A small image classifier, trained from scratch: 4.36M parameters, activation quick_gelu.
Rows from block 2 of a small image classifier, named by matrix and row number. Rows with one number belong to one neuron. Each number is 500 + 25 x the weight over its row's rms, rounded and kept within 0 to 999. All counts start at 0. Numbers have three digits each.
After each neuron's rows are labels from the 100 images, of 14848, where the neuron reaches its highest value: "responds to" is what is common among them. Only what is clearly more common there than usual is listed. The data: microscope photos of single blood and bone marrow cells.
# fc1: MLP up (model.blocks.2.mlp.fc1.weight, 1024x256), inputs 128-255
# fc2: MLP down (model.blocks.2.mlp.fc2.weight, 256x1024, transposed), outputs 128-255

fc1.230:494501502506483492528480504482526507502504569544485493491466506474534494472535535487525499500506490490495541475515485454518505516524479512497501488506495511444518480502476449503526536468486543523467517454507494468464514505491491496501522507465521457504475486503498529514477501465483473481503506478522468552510462512539520490512517496491512494507499483499541468506496534501521466541494
fc2.230:489473522499488547461487448543447449505518509485481501478495488504521493490498506530537529523470505514521499467474531457483500491478469475502522481536513532538472503483501541497495447504453511490480458498515476485524520474515503467508518525506481472499511481509527479491501548478511528531505475560513528543475517501499491499465469516517485504478523503500479555524496506510508497463462
responds to: cell type: eosinophil

fc1.753:486506510492555471508469512537447465514466496500514491510517476499505499511500532533520509500478504491508505483495520531527472454498494486447500521460460516509549514530474522470524530493472515481486460523513539493501523516475513493496501550560484516514467500520482526532552527484482560485510526468468502501513532503503523516527503527547538485470504511533524512530521514475522491484487
fc2.753:506491520438510522540500478541469529468486481470541449514495515520459536466457477519512494497494494521529518520532521516525477541518503469478457519483502499494483475506530529512496512528486521501494526533497482488445469491510491515482544469502496547553470457473464478523510451515533477488481481490504510480544490513485492485500523493496534486504499519475473450527485490511483467508460
responds to: cell type: segmented neutrophil

fc1.624:481481494494504471503515512534505533445509520509516499511495501500505541482537507458497491559507517530483496506534504506515512507463487480475501511495505514488504520474439506509499488477507484499496448534490477478532492522538500546475486447465526488517514512497479518470525506514516451500538514454509491502502519501432470475534524511479489501517488518485506512506518501457451464516495
fc2.624:492454571503491495492478533514540483474514514468529520519489495438484492499479540511478542504457508538544513516499500519515481517524549543496498510478535543489468512463548522497515488496541494485515512499536500490462450529508525516516539496510501516457498485462480477497485490500484539513533540499516473483558462515485538468465469455457445535509502503536488454480497474509468514451497
responds to: cell type: blast

fc1.343:490516487484484492487506471488505513504497512484552482488514538512514479484477551550538494448452474494520476484523508481467513509502520545490497510509543515483441525517500500501539474502442487533494516486485565526467467431479449492494475507517524525524507549466508472464456525481523471508499478502511496527491494457522530530508492522492467546475520515535504478490503498511543510469472
fc2.343:505498424540511496520472506526542498473492500461467508519507498504538509541515476496506502456507483534496484537496489544516550442426500523475468477507508493494520504489487479517513477499511525497507494467478520531441497525496453509492504514525496500551500523504485488491513502484508486471501520548460512466431495527503503479459484516502524540498511473473533472507544485444512519496502
responds to: cell type: eosinophil; smear: peripheral blood

fc1.379:534499546488481505478464520500477494482472504498519484476481489487521490517456523501502484500466554495479488547490498518534461464494476495503512560476504505535523487483485488459527489533509454502510473522540478495460497506507499522488499530488533492541463506539521486493525518457492519485498528497464508474470520549516467490474509504499502507496512524513478544420513486494503530491500
fc2.379:493478504516478502506523487473476483518488505482489596480486498510471526483484495517509498524482483510470508514473490483487484462457533498441519505510523523490447482483477474472469532530477480516494517502503534512493515486517522527516529473493499472556505526468520531486533503495537492488515497486476485522528554483455534486525495564470472505516501516477522478570484491447547506459482
responds to: cell type: plasma cell

fc1.610:482517528490524488477495518493493478495493545476464509502507479449479545510486539524529459531537513509497549485548503531517474501521466472522494504511522445487516508477475485490552504507526505525496474497512500514498467487518498499485456543489493477465554513480501438518466502503498468505516530519519487534511500487472509510506445487519499492534520477531502518540493518526521475464471
fc2.610:485484465524452553472522497504511531558479528472454531499526506488497496512532447545453525462480495477529494512531498511483497491492505487487503510505484466515502488450478528502580534555472481514496465518488502475509489527500526556461485482489474515473500474488511500506503438514485444491481481520515502526495504506503485557511461550520500468515506497528483510511512530491496509456539
responds to: smear: peripheral blood; cell type: segmented neutrophil

fc1.96:515502511462415534509470489499499486458476511455506478533511499510504528535494494500518525483509528507468467500473542470498480473514471516530509563531512497499501469491490537489494507502496518496511480499479494505456509530474494516482505536488500465510511467499465528528491528442528500472459539525532527543467482505484511531492476507512543504487511484462476523496500515532465454467480
fc2.96:490472534507479497465487491450505507485472513468521509520475501516513508503475524456486521519551541536486466477479551536511519514465516526560526478505533522529510482539470511467487542522486509497496489514512469491490496517526480450477523486502473520524504497499523464510527517504451529500518512481482493495502468492498484529511473510487528511462508531474505481542497488519506502492520
responds to: cell type: segmented neutrophil

fc1.137:496530506485469509535510452537444532523484513465470475486482507446527488517493488483455486513483538528561517510534521524524494495468498525493506491485517515467474507483486499458530491540485479494525467524480512507511494493508476517501498506490539503476503486460521515531462491503468473506500553516532489508515486489510498548527479471485518462485537566484462547504502513528513524464485
fc2.137:488481473525511449517486484484479497482490526485531484540489468478507541464524507478488491491450481481547477484489474499475505529478484483504526487512486493523488466510485538511480552503501479544498494516516507515502518504529526470509471465523530474475485559521493505515481534523497478520497480510520466487421505517523527485524525521505502527527516488485511492542513456512484568499461
responds to: cell type: lymphocyte

fc1.573:529473474518542524509522482540487521468507535486498528501505503475541490523508523463539501550521530506541484492482502538506479479524472501517494495521476467478505527523489491486513488532476541505477547577571481535538493455526494486522495527488494493501480503481498475534545517489504452475470448509486535493519491519527526493468525478490486523520514518509487505469466479497475463521476
fc2.573:503495516462495512489554487482505494480498494486523522498526497534478506521524501477487528502492549511486473526459533496477550507500513492490475482532495531470542504511523473539521468479525493529483471487525462493504531534482489475445470473520502502489496474517499546532495499491472465479485545501525478486523512479526534488496492536492503492503449522486501507477461468492499497501497
responds to: cell type: segmented neutrophil

fc1.527:474531480483503551482530483508477532465501525467510517458510476448523498471458468499489528498522466505483532484575467504501506495488493505506526462490505521503453513467495529536498531535541490476488489501521491501510470471518486517501518476492472528441472462503509515469474504464462496516497497444538483516529416508494535519508461565499507500521494475466499470473512515545512481532504
fc2.527:501535506480463496475482484452522487511522474555491578471514483501524486435451519457512553539485473467510476457509508493518515522517520480542496505529474506498495525519496504492476511518511505520513462474486491496539496466474487500474512517554520513498519466547481487482461468526505482477454494472527538479505502494513475493511462480494506503481541465493479489494497477484501497503527
responds to: cell type: erythroblast

fc1.245:534491518523485528449469487481525455513525471483530500447538517477474538507504492526499483520523506457444505493481536481509488509511497523447439532501488470470488512481526493506513520478472475512525481482513506466497509488499479460518539547536474486492472473497485503503471473513492486528489465500469502544533470513487479496508482529473481517510534508538537497511566530428521518497531
fc2.245:535532507512519477508494479489508501473508465512527479501495503533546504481477449499480508496516529479475449517513469464512516507486496537525528510484524500532500537465456494520517472487500462505484496464551540520487473456497526484492512553471510500525493472520472473499545527473541538495471495481478488475503499489503537466476461481543476505500501462488537490560529483533465521516504
responds to: cell type: segmented neutrophil

fc1.25:492531426529509457505506480488485504477474500497486481472531473494492491482503502519540499502534503468470504547511511541490493461509500446532491521486490508522497479514494499496490462508490549471559518507508472522484456472505466503484541533466502463522501543498492484510516474474515531481541493497512496497500532498461522515538488488520511477497472470492501524551528483489516502493518
fc2.25:462462495499510507524523535480513481524463469484522468472468474486472541470512476495541511478536478485510485499509524489486446482503479517508517529517481436489511461470533546505495502500557510487516469484510491513490512482518507517481449525487500525458463523492532561475523520463508465494537533473491493524499525513532502488517469499494489536565515477496504506484464478484513547441473
responds to: cell type: blast

fc1.707:435459495514483544515489547518526519468462462480505455507533523496510504471518505468496464484491517453502505473536476474548508474559481494508478468522487489442486534475496516491540518491512519509497527497450502484478491461495490493477503485504495490493491463451470509530519530481520517504458482536483517526489472505466476495470522509497516476515532491472522453521505504500506454509523
fc2.707:512465495502492490467462488536499516473542456515549520502519471507496476480488478471497523491516482519490513515467525464522515489488506458532523515498465518522525499499474495500478493480494463543505547491515464470472516537483515511508491520497539504503483537489535512489488526508503500485522550505483437508503490489565491495488474504494504566533531456495525492510487508505504524513490
responds to: cell type: artefact

fc1.13:526489483490475490456469509472497492510512533525533532514516501536434467483497484448501486476551493486534533477484483508441509545474486515544512484479520517472488473528493480488463467511513510512461532495539512512489507549513519472516507484460473504451468520528462555490480532474524492511530505454517487504493489488500464495515525495500516492492501497485472536494450531512530502528470
fc2.13:508526497511528533527507523507488498551512517513491511499538481489565506544526507463519483482474501472490475529462478470550464480521502472473513467495457534471489485498525532505556519539461520480492469542485499499517479479494504519451473486461446526500546496477522517532521496505466488546510493512467532512493525497492464478494506501528494554495438518538496470463496516493547497522508
responds to: cell type: segmented neutrophil

fc1.347:494514507511485511485482518469503465496499550500482462521490572530502528492510515481551488547474480500483533527479543510493471492548499471497539546515499507511519463474475511503498552485517524503489501470501511491458470479475496474500508500499569468468482505537514453447515494471461470510503486493502493477529550459486499500545527495516505519536499524475537503534535473503453485490510
fc2.347:504525481466481492492520472521476502477520518475503518461467501455524513484514516489510527476536495548515566521429536467462484492534510499453491503486493499427510479492508526497491478507493449503516505486489474519491472499522516553480448456524501523482503509446487499520532498533522491467475483557529475503510496525472516525476518480504510497516529511528503522555509502474478531473535
responds to: cell type: artefact

fc1.294:533531543485468546519470530482498471536443497502482504474502514484488483522468504511483521487532482474478536524504512512502503515515483507499451506548489477488524483531509480513492468478485501462502525506510468467514535489531502519502491481499525492499527465516479528499524433527491556524462511549548487503529485509540493466510460538511515520482522494495531478526526493467507487524504
fc2.294:467519501471526523513508511480512502498487504519493498515474505519554487486500492469461512499468543508462495499498502506487558515518487512538494520490494486512504471549490482518484520520516507468496469496504445524492503491465508563467513512541516492524538480530509474521515462459484537529479514518501485516483471453489525516476514476508456475468533494553457500522518524461564480500477
responds to: cell type: plasma cell

fc1.448:514553487522471539532466478530526480490485495503506484506472511539543482482556497494486508485537541500508510506469502529479482500528508529484515512483499531546509509514500503477505446519512527478499483506485488523513532477509480482433505475463502504493514450585492520539503518529464513488498424476528510478457529449476479526487456510523455487477499509530477501492451456502517511484556
fc2.448:487537517448451538515555472525550489493520499529484523477512516507493508475534508473470485509518510561467504532470510487497534478517468503466510503484539520481517503473531481552515507430535485473465516509480470499471486506511487522497499522505467497510513540494499502512485489554540479484487478502470497524497469487517509475466490510410464502503505469548530527515532494481523521530508
responds to: cell type: plasma cell

fc1.396:501508540562512491494488516519497503489515532470497552487532522507490479545494475491501497510477494532547509541470479561490500459488494458568491506495507506496510499490511543508461508494481537535477522559492533451474488494557535452516508519518489509486500483505492482453532525499510519532531499464518501481469551519499477498507494481508507473497505459488496499482503505435465502475550
fc2.396:512492495484527492485555507487493515498482476497483497478488442486502485489521520511500505489454539496543513484463458541497512514485527477463500504543511498494494492502532513541462473467500478496516499534457511526490489508552456512527480540472521488460542553489511454467511504520548526465454528498520460512546486494498510508497458482482507479513464530542512517480482513495497502501474
responds to: cell type: blast

fc1.319:520518519477492538475500507539521500520515455464495503483490500505519504532481476473464496470524482524519539499491543497480499475485498467510496519525472483501503489489507501521505513460483536537501489509507446429482501480538487470504476493526494461482513503515518528528513496543497521508526502512450529444531513502471452492507525517436546505494526494481504477480479515499499486516502
fc2.319:487490512508515462472521499557559518432498522497503480510438465481518471495479545502519506519507489499538517514464499464449537529480490505490483525512493551472514502482528554487492490528517524480501520505493535491493480507519453530438471483557505459475461546475496480481525491494527477492494494507497491445541463495480543542494511527541497497475477473534503496506496503486537510470497
responds to: cell type: plasma cell

fc1.727:468476484495504490531512517489481557562522516537502517508470497496481526515545493477523532509492499443520490474486534491492530529504505490480492496449513520554498503472453495525503491481504503491476458462498476473501511492461503452505505487527442466523470462471451549514480498509503490473472456483539492483488522469504511518527521486490531468528510508476509511502496462501508549471479
fc2.727:474465493504487504474519513452519486537498491516467493532531496477455469473494481463469509467487500515436535475529466528538507480500450499522485536490527504532498501503503486504512522531517458470469488499500498516516510504513486467492508564488534515519474513500483467475524473475516468496463485555488487457518496486447479517552507496492492487502512492515566508517514478519494511474463
responds to: cell type: artefact

fc1.606:506519467477509455525509519460498525510546493510472470494487530487573437455484503485526494519498496509507492480479508498484476463490491485463575449508504500442516529501467493492451482519516508507506529504533498495468507497499488527518520475455451540522477508515485500598470482513494514517495453519499503510519516486492494490503517486554459473507492459514515456482506521500504456494466
fc2.606:487490481483553521477522519513481477481525528530453503474484483506515489517516507471495510509530467487511462466474482552498516477503509484492510544527486543451514487519536511476525521492493485539501513486455468443511493507474511545478483511493504487497524520517494538534532498518507481501529489484487525516474509521478501491504488460505472527513479472494521494448468473479498514469466
responds to: cell type: blast

fc1.603:553527473507519483530535508492469444480514488481550454522481436489484447468490488527484476514471565494528484495454505513522463498502497501512482522529473531531493498483511475484472516500507478519487494507522511515461459492479538468526515447467501495502502501464512527491504485481526473501506552490458498510483522505513486497500533496494506526523471504522498481541521510506489481474583
fc2.603:483489509527473428503512523480479504467532455524523542475494485494486522455505503460497462502518510501471530483515441532519479458526515481483532515487516496487446509424494512463524508512466442525503452519478529467466480540473524465503506516455474496506500507499508511519498521463495510553543537545475491486492476517498505485495480482491461508464511530493539447470514477489482520464467
responds to: cell type: plasma cell

fc1.134:485533513468494493470455484505532473500464553508507498501485494509466569500506539501490493505516505506533514487528489517483499514512489495524552474497468475496506470534464509456480489496488485556497453493494558495505522521473507464515483510515492521523519523492522513457490514467503500496487454458468515525495498462465527525523500524502474561514501451515517514510518506521473482476463
fc2.134:479483485495514477459523509493524493481507537490465524488516498497520521526500486536508488505444472469557512487479504541476500497455486520517519475454513514498441508468541474512500477501507503492498473484507473542488481527519482536507488460513465503500490545517503456511463461478461483518502508515462520488493489483477503513446495505468512477503464493484561527469507524551489473515494
responds to: cell type: eosinophil

fc1.270:499522512478494496501486484498527500504476502519517497490482499495475460532497538530521529540538487507475501449552514470528500455517490531482491512509505468474516484479472530499451531507497502497536475472495493475522504504491529492521483548533506464490474510526491540494494458528488474496539522506491525488493463488477514563464485530524508475499526512493534515497522482475511454466508
fc2.270:512505475475480521489512513511493495490534475494488512544534534493457500472480492519512522518467494445488522511480494506536520488511519509458474463498503489498476501508483503471498469517534496458483491508488496511512533470541469457496507518496481472506488479504493510485515488460507497518473479516520503476537502483470486478464505509535473510521446545589499492531454497528498510454471
responds to: smear: peripheral blood

fc1.205:489482500534525523481457516522488495460559513510455540476520527517501481501528528499514458478503524483479522479482492473506513485496503533495469489465462531484532455514456482431487492484471519481543481503480490496479529505492521504472482468535511484481495472490483463524467481536526465461522526523483508505542490514541503484534494511454482520532505553490499531529519529519485490505496
fc2.205:482501550465509478500535501477447507484476509511536505489509505501463546474490511490501479454486499527481483471497478519491529501490553525512401532518504473510486521496542463502529513520528544488493497455466473510496503519546505534498466519519522547515499511493524477462511510463518498452522515503492520502546493517525495524507476537516501472480481508511494541530473506486527467472468
responds to: smear: peripheral blood; cell type: myeloblast

fc1.261:477529479478525545525495457509458527498498486507476502479531547488476497502504520495531527503505516520472485482504521514491538492489510508483503445502513483502501505424506502545562457518526449474470522530455500490536473480461515505492498510497484540497537456493509493514475502523504518529474491468524504491473468503494525482476508515506520492490483541513529491492488464489522512523522
fc2.261:477537476477513501498500480521455549498473503472532436474474508521519543503440512506479522516517501497521510501525516492499494476488496462470504516501517520525465527534454494522480494511516496498457488511443494503455491488491511488502491486530502484515508469494551513458514504511532529460510492515554511523512473511511487504468452481449506444494485499488512507567520468560520477502460
responds to: cell type: segmented neutrophil

fc1.122:485481516465521485462526549448477525510516483500499529480479502480468462542523508477511504476490466484501530516459518501522489473490516509553533507475475488521515506511506509562533533479445505510526500468500503511501479458474494500493470512529490476491532537512494556498544464499465520547491526482503498496497432527535472533481483507510498527497531428502475512513501501470497515545454
fc2.122:525490498480471533511415534507550496491556482518455474488498501519489481458498552501514501519485489561510465522515482512513536563495523498519493518499494476476495523539496526500496494506464556527458448499492479506538473453477497509502531505508486534510482517441517500516493505532555523437468471495534501480516508489520474499480501464477501523482502496517496478498487478468499485529525
responds to: cell type: artefact

fc1.440:534537473485530496505465463486511495537476463487476518501499511487498462483501487559512504482489501497497512479497559462500504506514484480483481502520532507483499509515511514519500564495509516508530504519438412468521516487493495471477467545542521508514509458504500494539497486519509478509521530490522491518505480433501433487495490458484478510485521505506502524495492501495455495488496
fc2.440:529487524470461500496479500530512486507451502516472540525449494493510495541518450476503480517495510466503542529502500496481492526521490523494503497480478492523531516516472541476515498496486494482487467542434483499477487516526494495486512508501507511515478496498539564483501493452507495527511488522496543478513478462506485491493462481486451538519512468514483538472526485516566519527501
responds to: cell type: eosinophil

fc1.212:495482500542524469534449500469513468488506539465495486509486527510531482525499487499519478510453524482469517482480488491459473483491481487564540509461478479542490514482440493495504488532482511548549456474504488471455508487474494464503474499528494505508515519487536509492500534515502538531518477520547496490498501498494518509506535527492476507512468515554501504514443477512527524490506
fc2.212:494454511489477528493517488494467510513435517510503525520508473523463538488537521491494544524527432515525481508496494492501483491495573506508479464541484493462508517544521459533493531504556485488517467494483524459495480522539493496484473493515451485515509512523499491504533489491537503483532529506486501507492499499476505485495477510453495544514538489500493533501531491490513546473432
responds to: cell type: blast

fc1.195:487480471509513465529519553466524510484515557501479503476514523468494508515463522488509470471523537531503518494483490491463468443495498494572528517510524511521497514551484470491517439488488471485514486491548477510470495539513528503512483516518516487496497504481471497505498457472502500498497467517501494516484469502509539522527511534509505488462502507519549508531499499498508521469527
fc2.195:522514468497480498467495494472546498528479475486479507475509482511507499488517511458526493467496476499482511505508531499507512511483496540517475473516494508480477488498501465468516472522448493519505508450521506514534510472529496531455541484493487525503494497535458497478510509485488496490503510520465515517443492484509506487466488497476521470478545510500498517488507473467466526498504
responds to: smear: peripheral blood; cell type: eosinophil

fc1.486:482497496481497493531522461520539493500492525523474508484505450486487512504502542502493499561513489535446472487520473481492505449498472500492480512503529446509493475527489492468485535523485474567509512501507505505474455497492489515481517474520521511491523513478501493511518508498472451517502486516489477477534488497494497527562510507517502511511506513508449492489543548495470489462448
fc2.486:495549541553506541502509513469509473505498495507499497553500502515454490469525467473541520497525465438470500506462476504479489499493489501492529482506544516470480487498506499528523509512531519514510534493510482480488500465482487508467472503489515490492535550508545534536487516539452521484500493493516509504507506508461531498531496544475504474517517522493501510522494489494473526477502
responds to: cell type: eosinophil

fc1.500:524487488500501454474492511473518502463506545479491506487489490499465473506514491506514481479504498460464524505521499499502527479486492487557523478462517474517479475450509528542485500504501486533514467486479501485546494482496533489495486547493514526460506489553502503502500495488511531506476482493507479480538539522509481493502492520498515432485490479533509550502521538483551534514512
fc2.500:543452493497465463514535567468539486507487499577526485484489519524496517517505494475424502494472513499523494525520504493495518524483530502504485459470510523489472520495481475514479461491537464530481537516496513519568496483469504491473504480486497461515516506473490585504475471496519508468510495501469512509484491491495504512493512542489497509465487475548505548517506497485516502486509
responds to: smear: peripheral blood

fc1.21:475442542469473526518494498510511511488521506510545520493533535463507478494518495479517496521458508463494526477450488505487522527517528485542479521485527501498471474506528496467495521464516519498487528565509485525515517541535500499481485534465506502520510484489494485487467467465530464508489505505498501451478483456523467489491501501540535499544493493454479506537519491502514492481497
fc2.21:535496518464513489506476528432537494526484445508508473514511490444521491509542531528485496505514490496496483512557519497500523509488510466497511473526506488519506502559497486521527503505537493487501485455467496525497520501502487490474442504497528493483507500520482500532478470498477470518472468478498481469517499507507533471498495475495486492485524486450509465434571473520490448500553
responds to: cell type: erythroblast

fc1.696:479470517580507488514469467509488502488460475497467483490525503523529567522479539473497471537465512533531510532516521450456536496489485509509505550496455535508488524483527516499485492513471525498485509527495490525507518499525506476490508500496469478526479502466501507489513488491498525521494517523528492496531498507481476502488481513490439494505561475518476496519495476511441471528500
fc2.696:555508513500499536516519537464531538455477500540497498500492453490508533483468516489485488551525459495478515450552512502508483506488487475471483516460499523425497500501500462478517532516512521488513497526521504498474490498510491552467548515492539484501526495512484555497467521481494475493456512486499482518497503529482511524496510486486494442471455468510471496497509469498532550548487
responds to: cell type: plasma cell

fc1.282:489540491468521480462533507522531547521509492459529518529477480518483476494520460505528494538501490501492503495488472510496484534519496470485538486453480466504468439524468491494506510483533524555518480493455469500507535487473503457474456472502488479508551504508492513468538512462511500517509548502524491527477527493480477475475505505523522524501467478493507545499504438464499474510469
fc2.282:471527483500501490509509512488465529519503501564544513521520481522467530486524468456462544513509476440497475475499494493547502494489512490483506481512512483430494548518510519443493473546511507511523482503479522512523515498535520459491489507470520528486518518500491504530463451476518506521506526506508490521510522487513536456479526528508478549508491526530536497486540498507525487499477
responds to: cell type: segmented neutrophil

fc1.711:489508523477474503514514467492487492461524475505493454498499509501471513549532507499508514493433483474490501500491513549508490501486482471515490506484482475507488496512515514519499475505507473531515527477476516547481493496541492489503517487533542482475505492527520479516502485466515434535526469517521504510516540495481537507500479499481491493530520536494499512494493535488520487518506
fc2.711:435489499552509475518478505483493512455500472494497481516477493482527536518491469456517505525515505503523511477513528498463485499453465500474511535511544492489487504523479477494542505537481497509519453503463525495538491524496461533505471498539502495521536501472474534544542464504457505493527495484533493489488513502481508483531481477522509497477507494502517562475489479504534543520503
responds to: cell type: eosinophil

fc1.554:516501471544463520525503524524479485519483506518540495517545472476510500513484529486493518498548513462543458502469495472493490516535515474511527507509498495487525532485491523517496487485519474493538495535520488509480551500473531469491501538519562529505487508477476515501539486481525478483536490519514523513488501488464473495457537493536519546481464459491500452489478499533534471497455
fc2.554:451481499480513490490498507484470488515451530539522505488491473523478496514504510488501466472492469494476518514493504559489525544439529547529462490518520480483474524520487483497537489478517532519518551490444495510499513476533513537502487562502485479530504533537524533490493466529514486501492538452498487483553433523498478469512501506505468517481469481491473470483474473541511457461502
responds to: cell type: artefact

fc1.698:501495490564480494456509484483488477493466528525482445500471486511528507429517495507529515462491485429479517531476518518485531486492524526538522496523524514521459491503489495500512480503515531507463505464502484510460461464502539466513538517476513476537495502453504470497532503539485530472531505514536515548488482479472531506528495492521483520521499499543487502501481468517533494515513
fc2.698:546493487499561529507479510493490475496492498544490470516498483463522467477501443512518493531547509506518453465488524500492483524493492493499461525503465483529491525507490538543496467492524507533484510480496478479505529511479508521491491528499468526522501511496496469504496522513466475537508536496489503497460515438507476488528480507445489527517514516511479512542520522477512555434487
responds to: cell type: blast

fc1.496:499555492491530485561514453495529529481508510488494482540499519499486462527507480526505503490494467466509533520480469477501520512522490502525451534476538477499516512464527549498493477493500511501497459522536502479430461507473525543488487493511486509487514470498500514540512516527481484514485438501495549505475497560467498497521510475489514447503481515488501465500459503494489547516485
fc2.496:464522459470582528511483481491496494527500493501469514479514477502521479521466471510486502528528516467538510504542483497523486491502484500506479536531458519510527503470473523488496465509495471501490466537492519511515510494485510512469526510513485494474446514541519497488473492549514482491506492501538468542475522496493509468525540498516490516522491499478483503503410444539525496523519
responds to: smear: peripheral blood

fc1.413:497498563441475559525527491519467536492494476455496501469470521489521556513526518510545504533494508512485475492537524493458461502560497519537511474546497440520501514504531498501475495498486487435502501492492523540490495483486502526512534499482513486512521488494515570469500494479511508495481492482495506483484506519487470499482531527499485500537472488527513514506505525476502477482525
fc2.413:456509501467487486503526495544517527445462463469507495486473528493500507525469492510526521499475448503513541501534486465454538532515469502511476478492483464528532503509466553514513509519478489498497489506487536524518512490447476472484573502530470479519463452524470475492519523482500474565512511511542471544488514496428524502513477446484493513486526465457477468507501502528543468521506
responds to: cell type: artefact

fc1.171:500485528540483523460485515520492506523472493453487549500487504487489481454531489513524444506502487465526543533436504485470539477525459525528484492495522503466504457494462529487502488502527495489492561428475488489500509507453507517486503510529512516473499507474446517489483531487534478524466474503511478501491473479480519524456496524518470552490495476432499514522519462533503515498543
fc2.171:482518492499514505473497491477494510483507513519490500507466461515537534520496534487459506473490496531482487542503474523507497481535566461452493503521451524513491480487520458488498508513472524502538492544503477523514522491504526528482469496539493482467505487510525471498537518490513445493491510458496492498493451480495481478515496526499555483506472525527499481504513523501515467534536
responds to: cell type: erythroblast

fc1.372:496514517530496514463510480492507516456497522555490532493494501498462556516530545481484480526498508524500483561513455533499500499465470515496457453487465480508434525487482514520507479547503463535483484523532515455532495475440448496456518467537474523496485495559474514474505508532490502539487514505514506509489480510494512513527489494492461511494525530488448500446514499525510518437533
fc2.372:474507490509485518473468508521506475471493507494503463478476503494544516481495491458520496473492454508507514450484493479484496468477488519468516511491456480463465439533511446539495523464522512491513499524506523501485517515525490528491472502566497511499470510540507512534538536497517533425528534512487503500512532501500533490514470475495509496474495491506476495522480506514495491478477
responds to: cell type: eosinophil

fc1.204:466546509487494506542535507495515533492484462474471477516497507521515525522512511518473485529498469496503488465476480501496482513511507491483474428516543472484504502509492449481509572481516592460512528528494474491493475477461475474534515497490466495544476495486511500503499520479485473503495533477528510512463482429506556463470484469513507504504483538481490500477493471531486555508531
fc2.204:507514489453519479522508481522447485507515531489428544456512486490520483521504539479456558534525472499472541511519455547505497512492509484487480530483525475495477510461498567444483496539488487488517496504509526458475533505516462522476488500478462494518520501466513496529530524458482508487520527514489495513543527519530512519519486476507509510500513528509499484488467512550502530523513
responds to: cell type: artefact

fc1.268:504489524481507501457524541453516472495519489514444468480503510507460492485503476506482514499492548465461493481485495479508488509524477526502512448534496489487485529550516518509526513481486477530478466544523520496487515489506518494467511525503437492503472501493482524455467510507479479529501559492483457494506512526483507481495513482582489490524459510491486484477511524511531507534521
fc2.268:506470484462450514495514578450467506437464520484496514480497532486512507512500511515529512502534514496489491509535495487482477515526519526519487497471515509503497531485574491541493488547547520495498522526507511457530469490469442529491488505523461492476496470528519500524491508463528501521484474491479503499493495528481462486545503502520485490508518536507496556493490460488513507509529
responds to: smear: peripheral blood; cell type: platelet

fc1.691:478531489476452538486467486488522508490482538491550512472528478507463488528464537517504462490457530491505464500487561435547489564484481497504510476497483486502460556482526463498494483523491466499485513484501509479515544488486515484506509507542514528557488498520518468504517511509446474543509512502508521547529478464489485501477438503510517512528475458540484538466458509503541481489518
fc2.691:546530488526483526506476461451540527504504486505494479480542512523447468507528481482515524515476513487508492495514477472502510513519504504482467545498490473501498518515471483475517461506507487491524498519512493501528547454523497498502533490474468467547503525525493476470518489498487521492531484442484518508490492487512505501481494488528498480530480514491490487505518453461530482471514
responds to: cell type: segmented neutrophil

fc1.469:539534480486468547521486513516523527519495546494461518522482472493495447501511543500488508498514554498497492488508508435476503539519504502506491518473495500542561521481498509475496498468519539495473521503529527498497500507468523471489553472484479470484458469487500519522481499494522464508511523478508501524460525472516480469480502542539462485455495521546481512542468500476511516514463
fc2.469:460520512498464489486501432486486522502487520519479533526511478505532530455516506464491553528544535524520521494517509475492497485482495461508504504465487486489494489476505508514495542469521536468488478510533498483517508474506532516530484485461477509511443556473484510530485504526494473480510493514513456488488477479516495512513516528460446521512491480548493529534499506480506466494543
responds to: cell type: plasma cell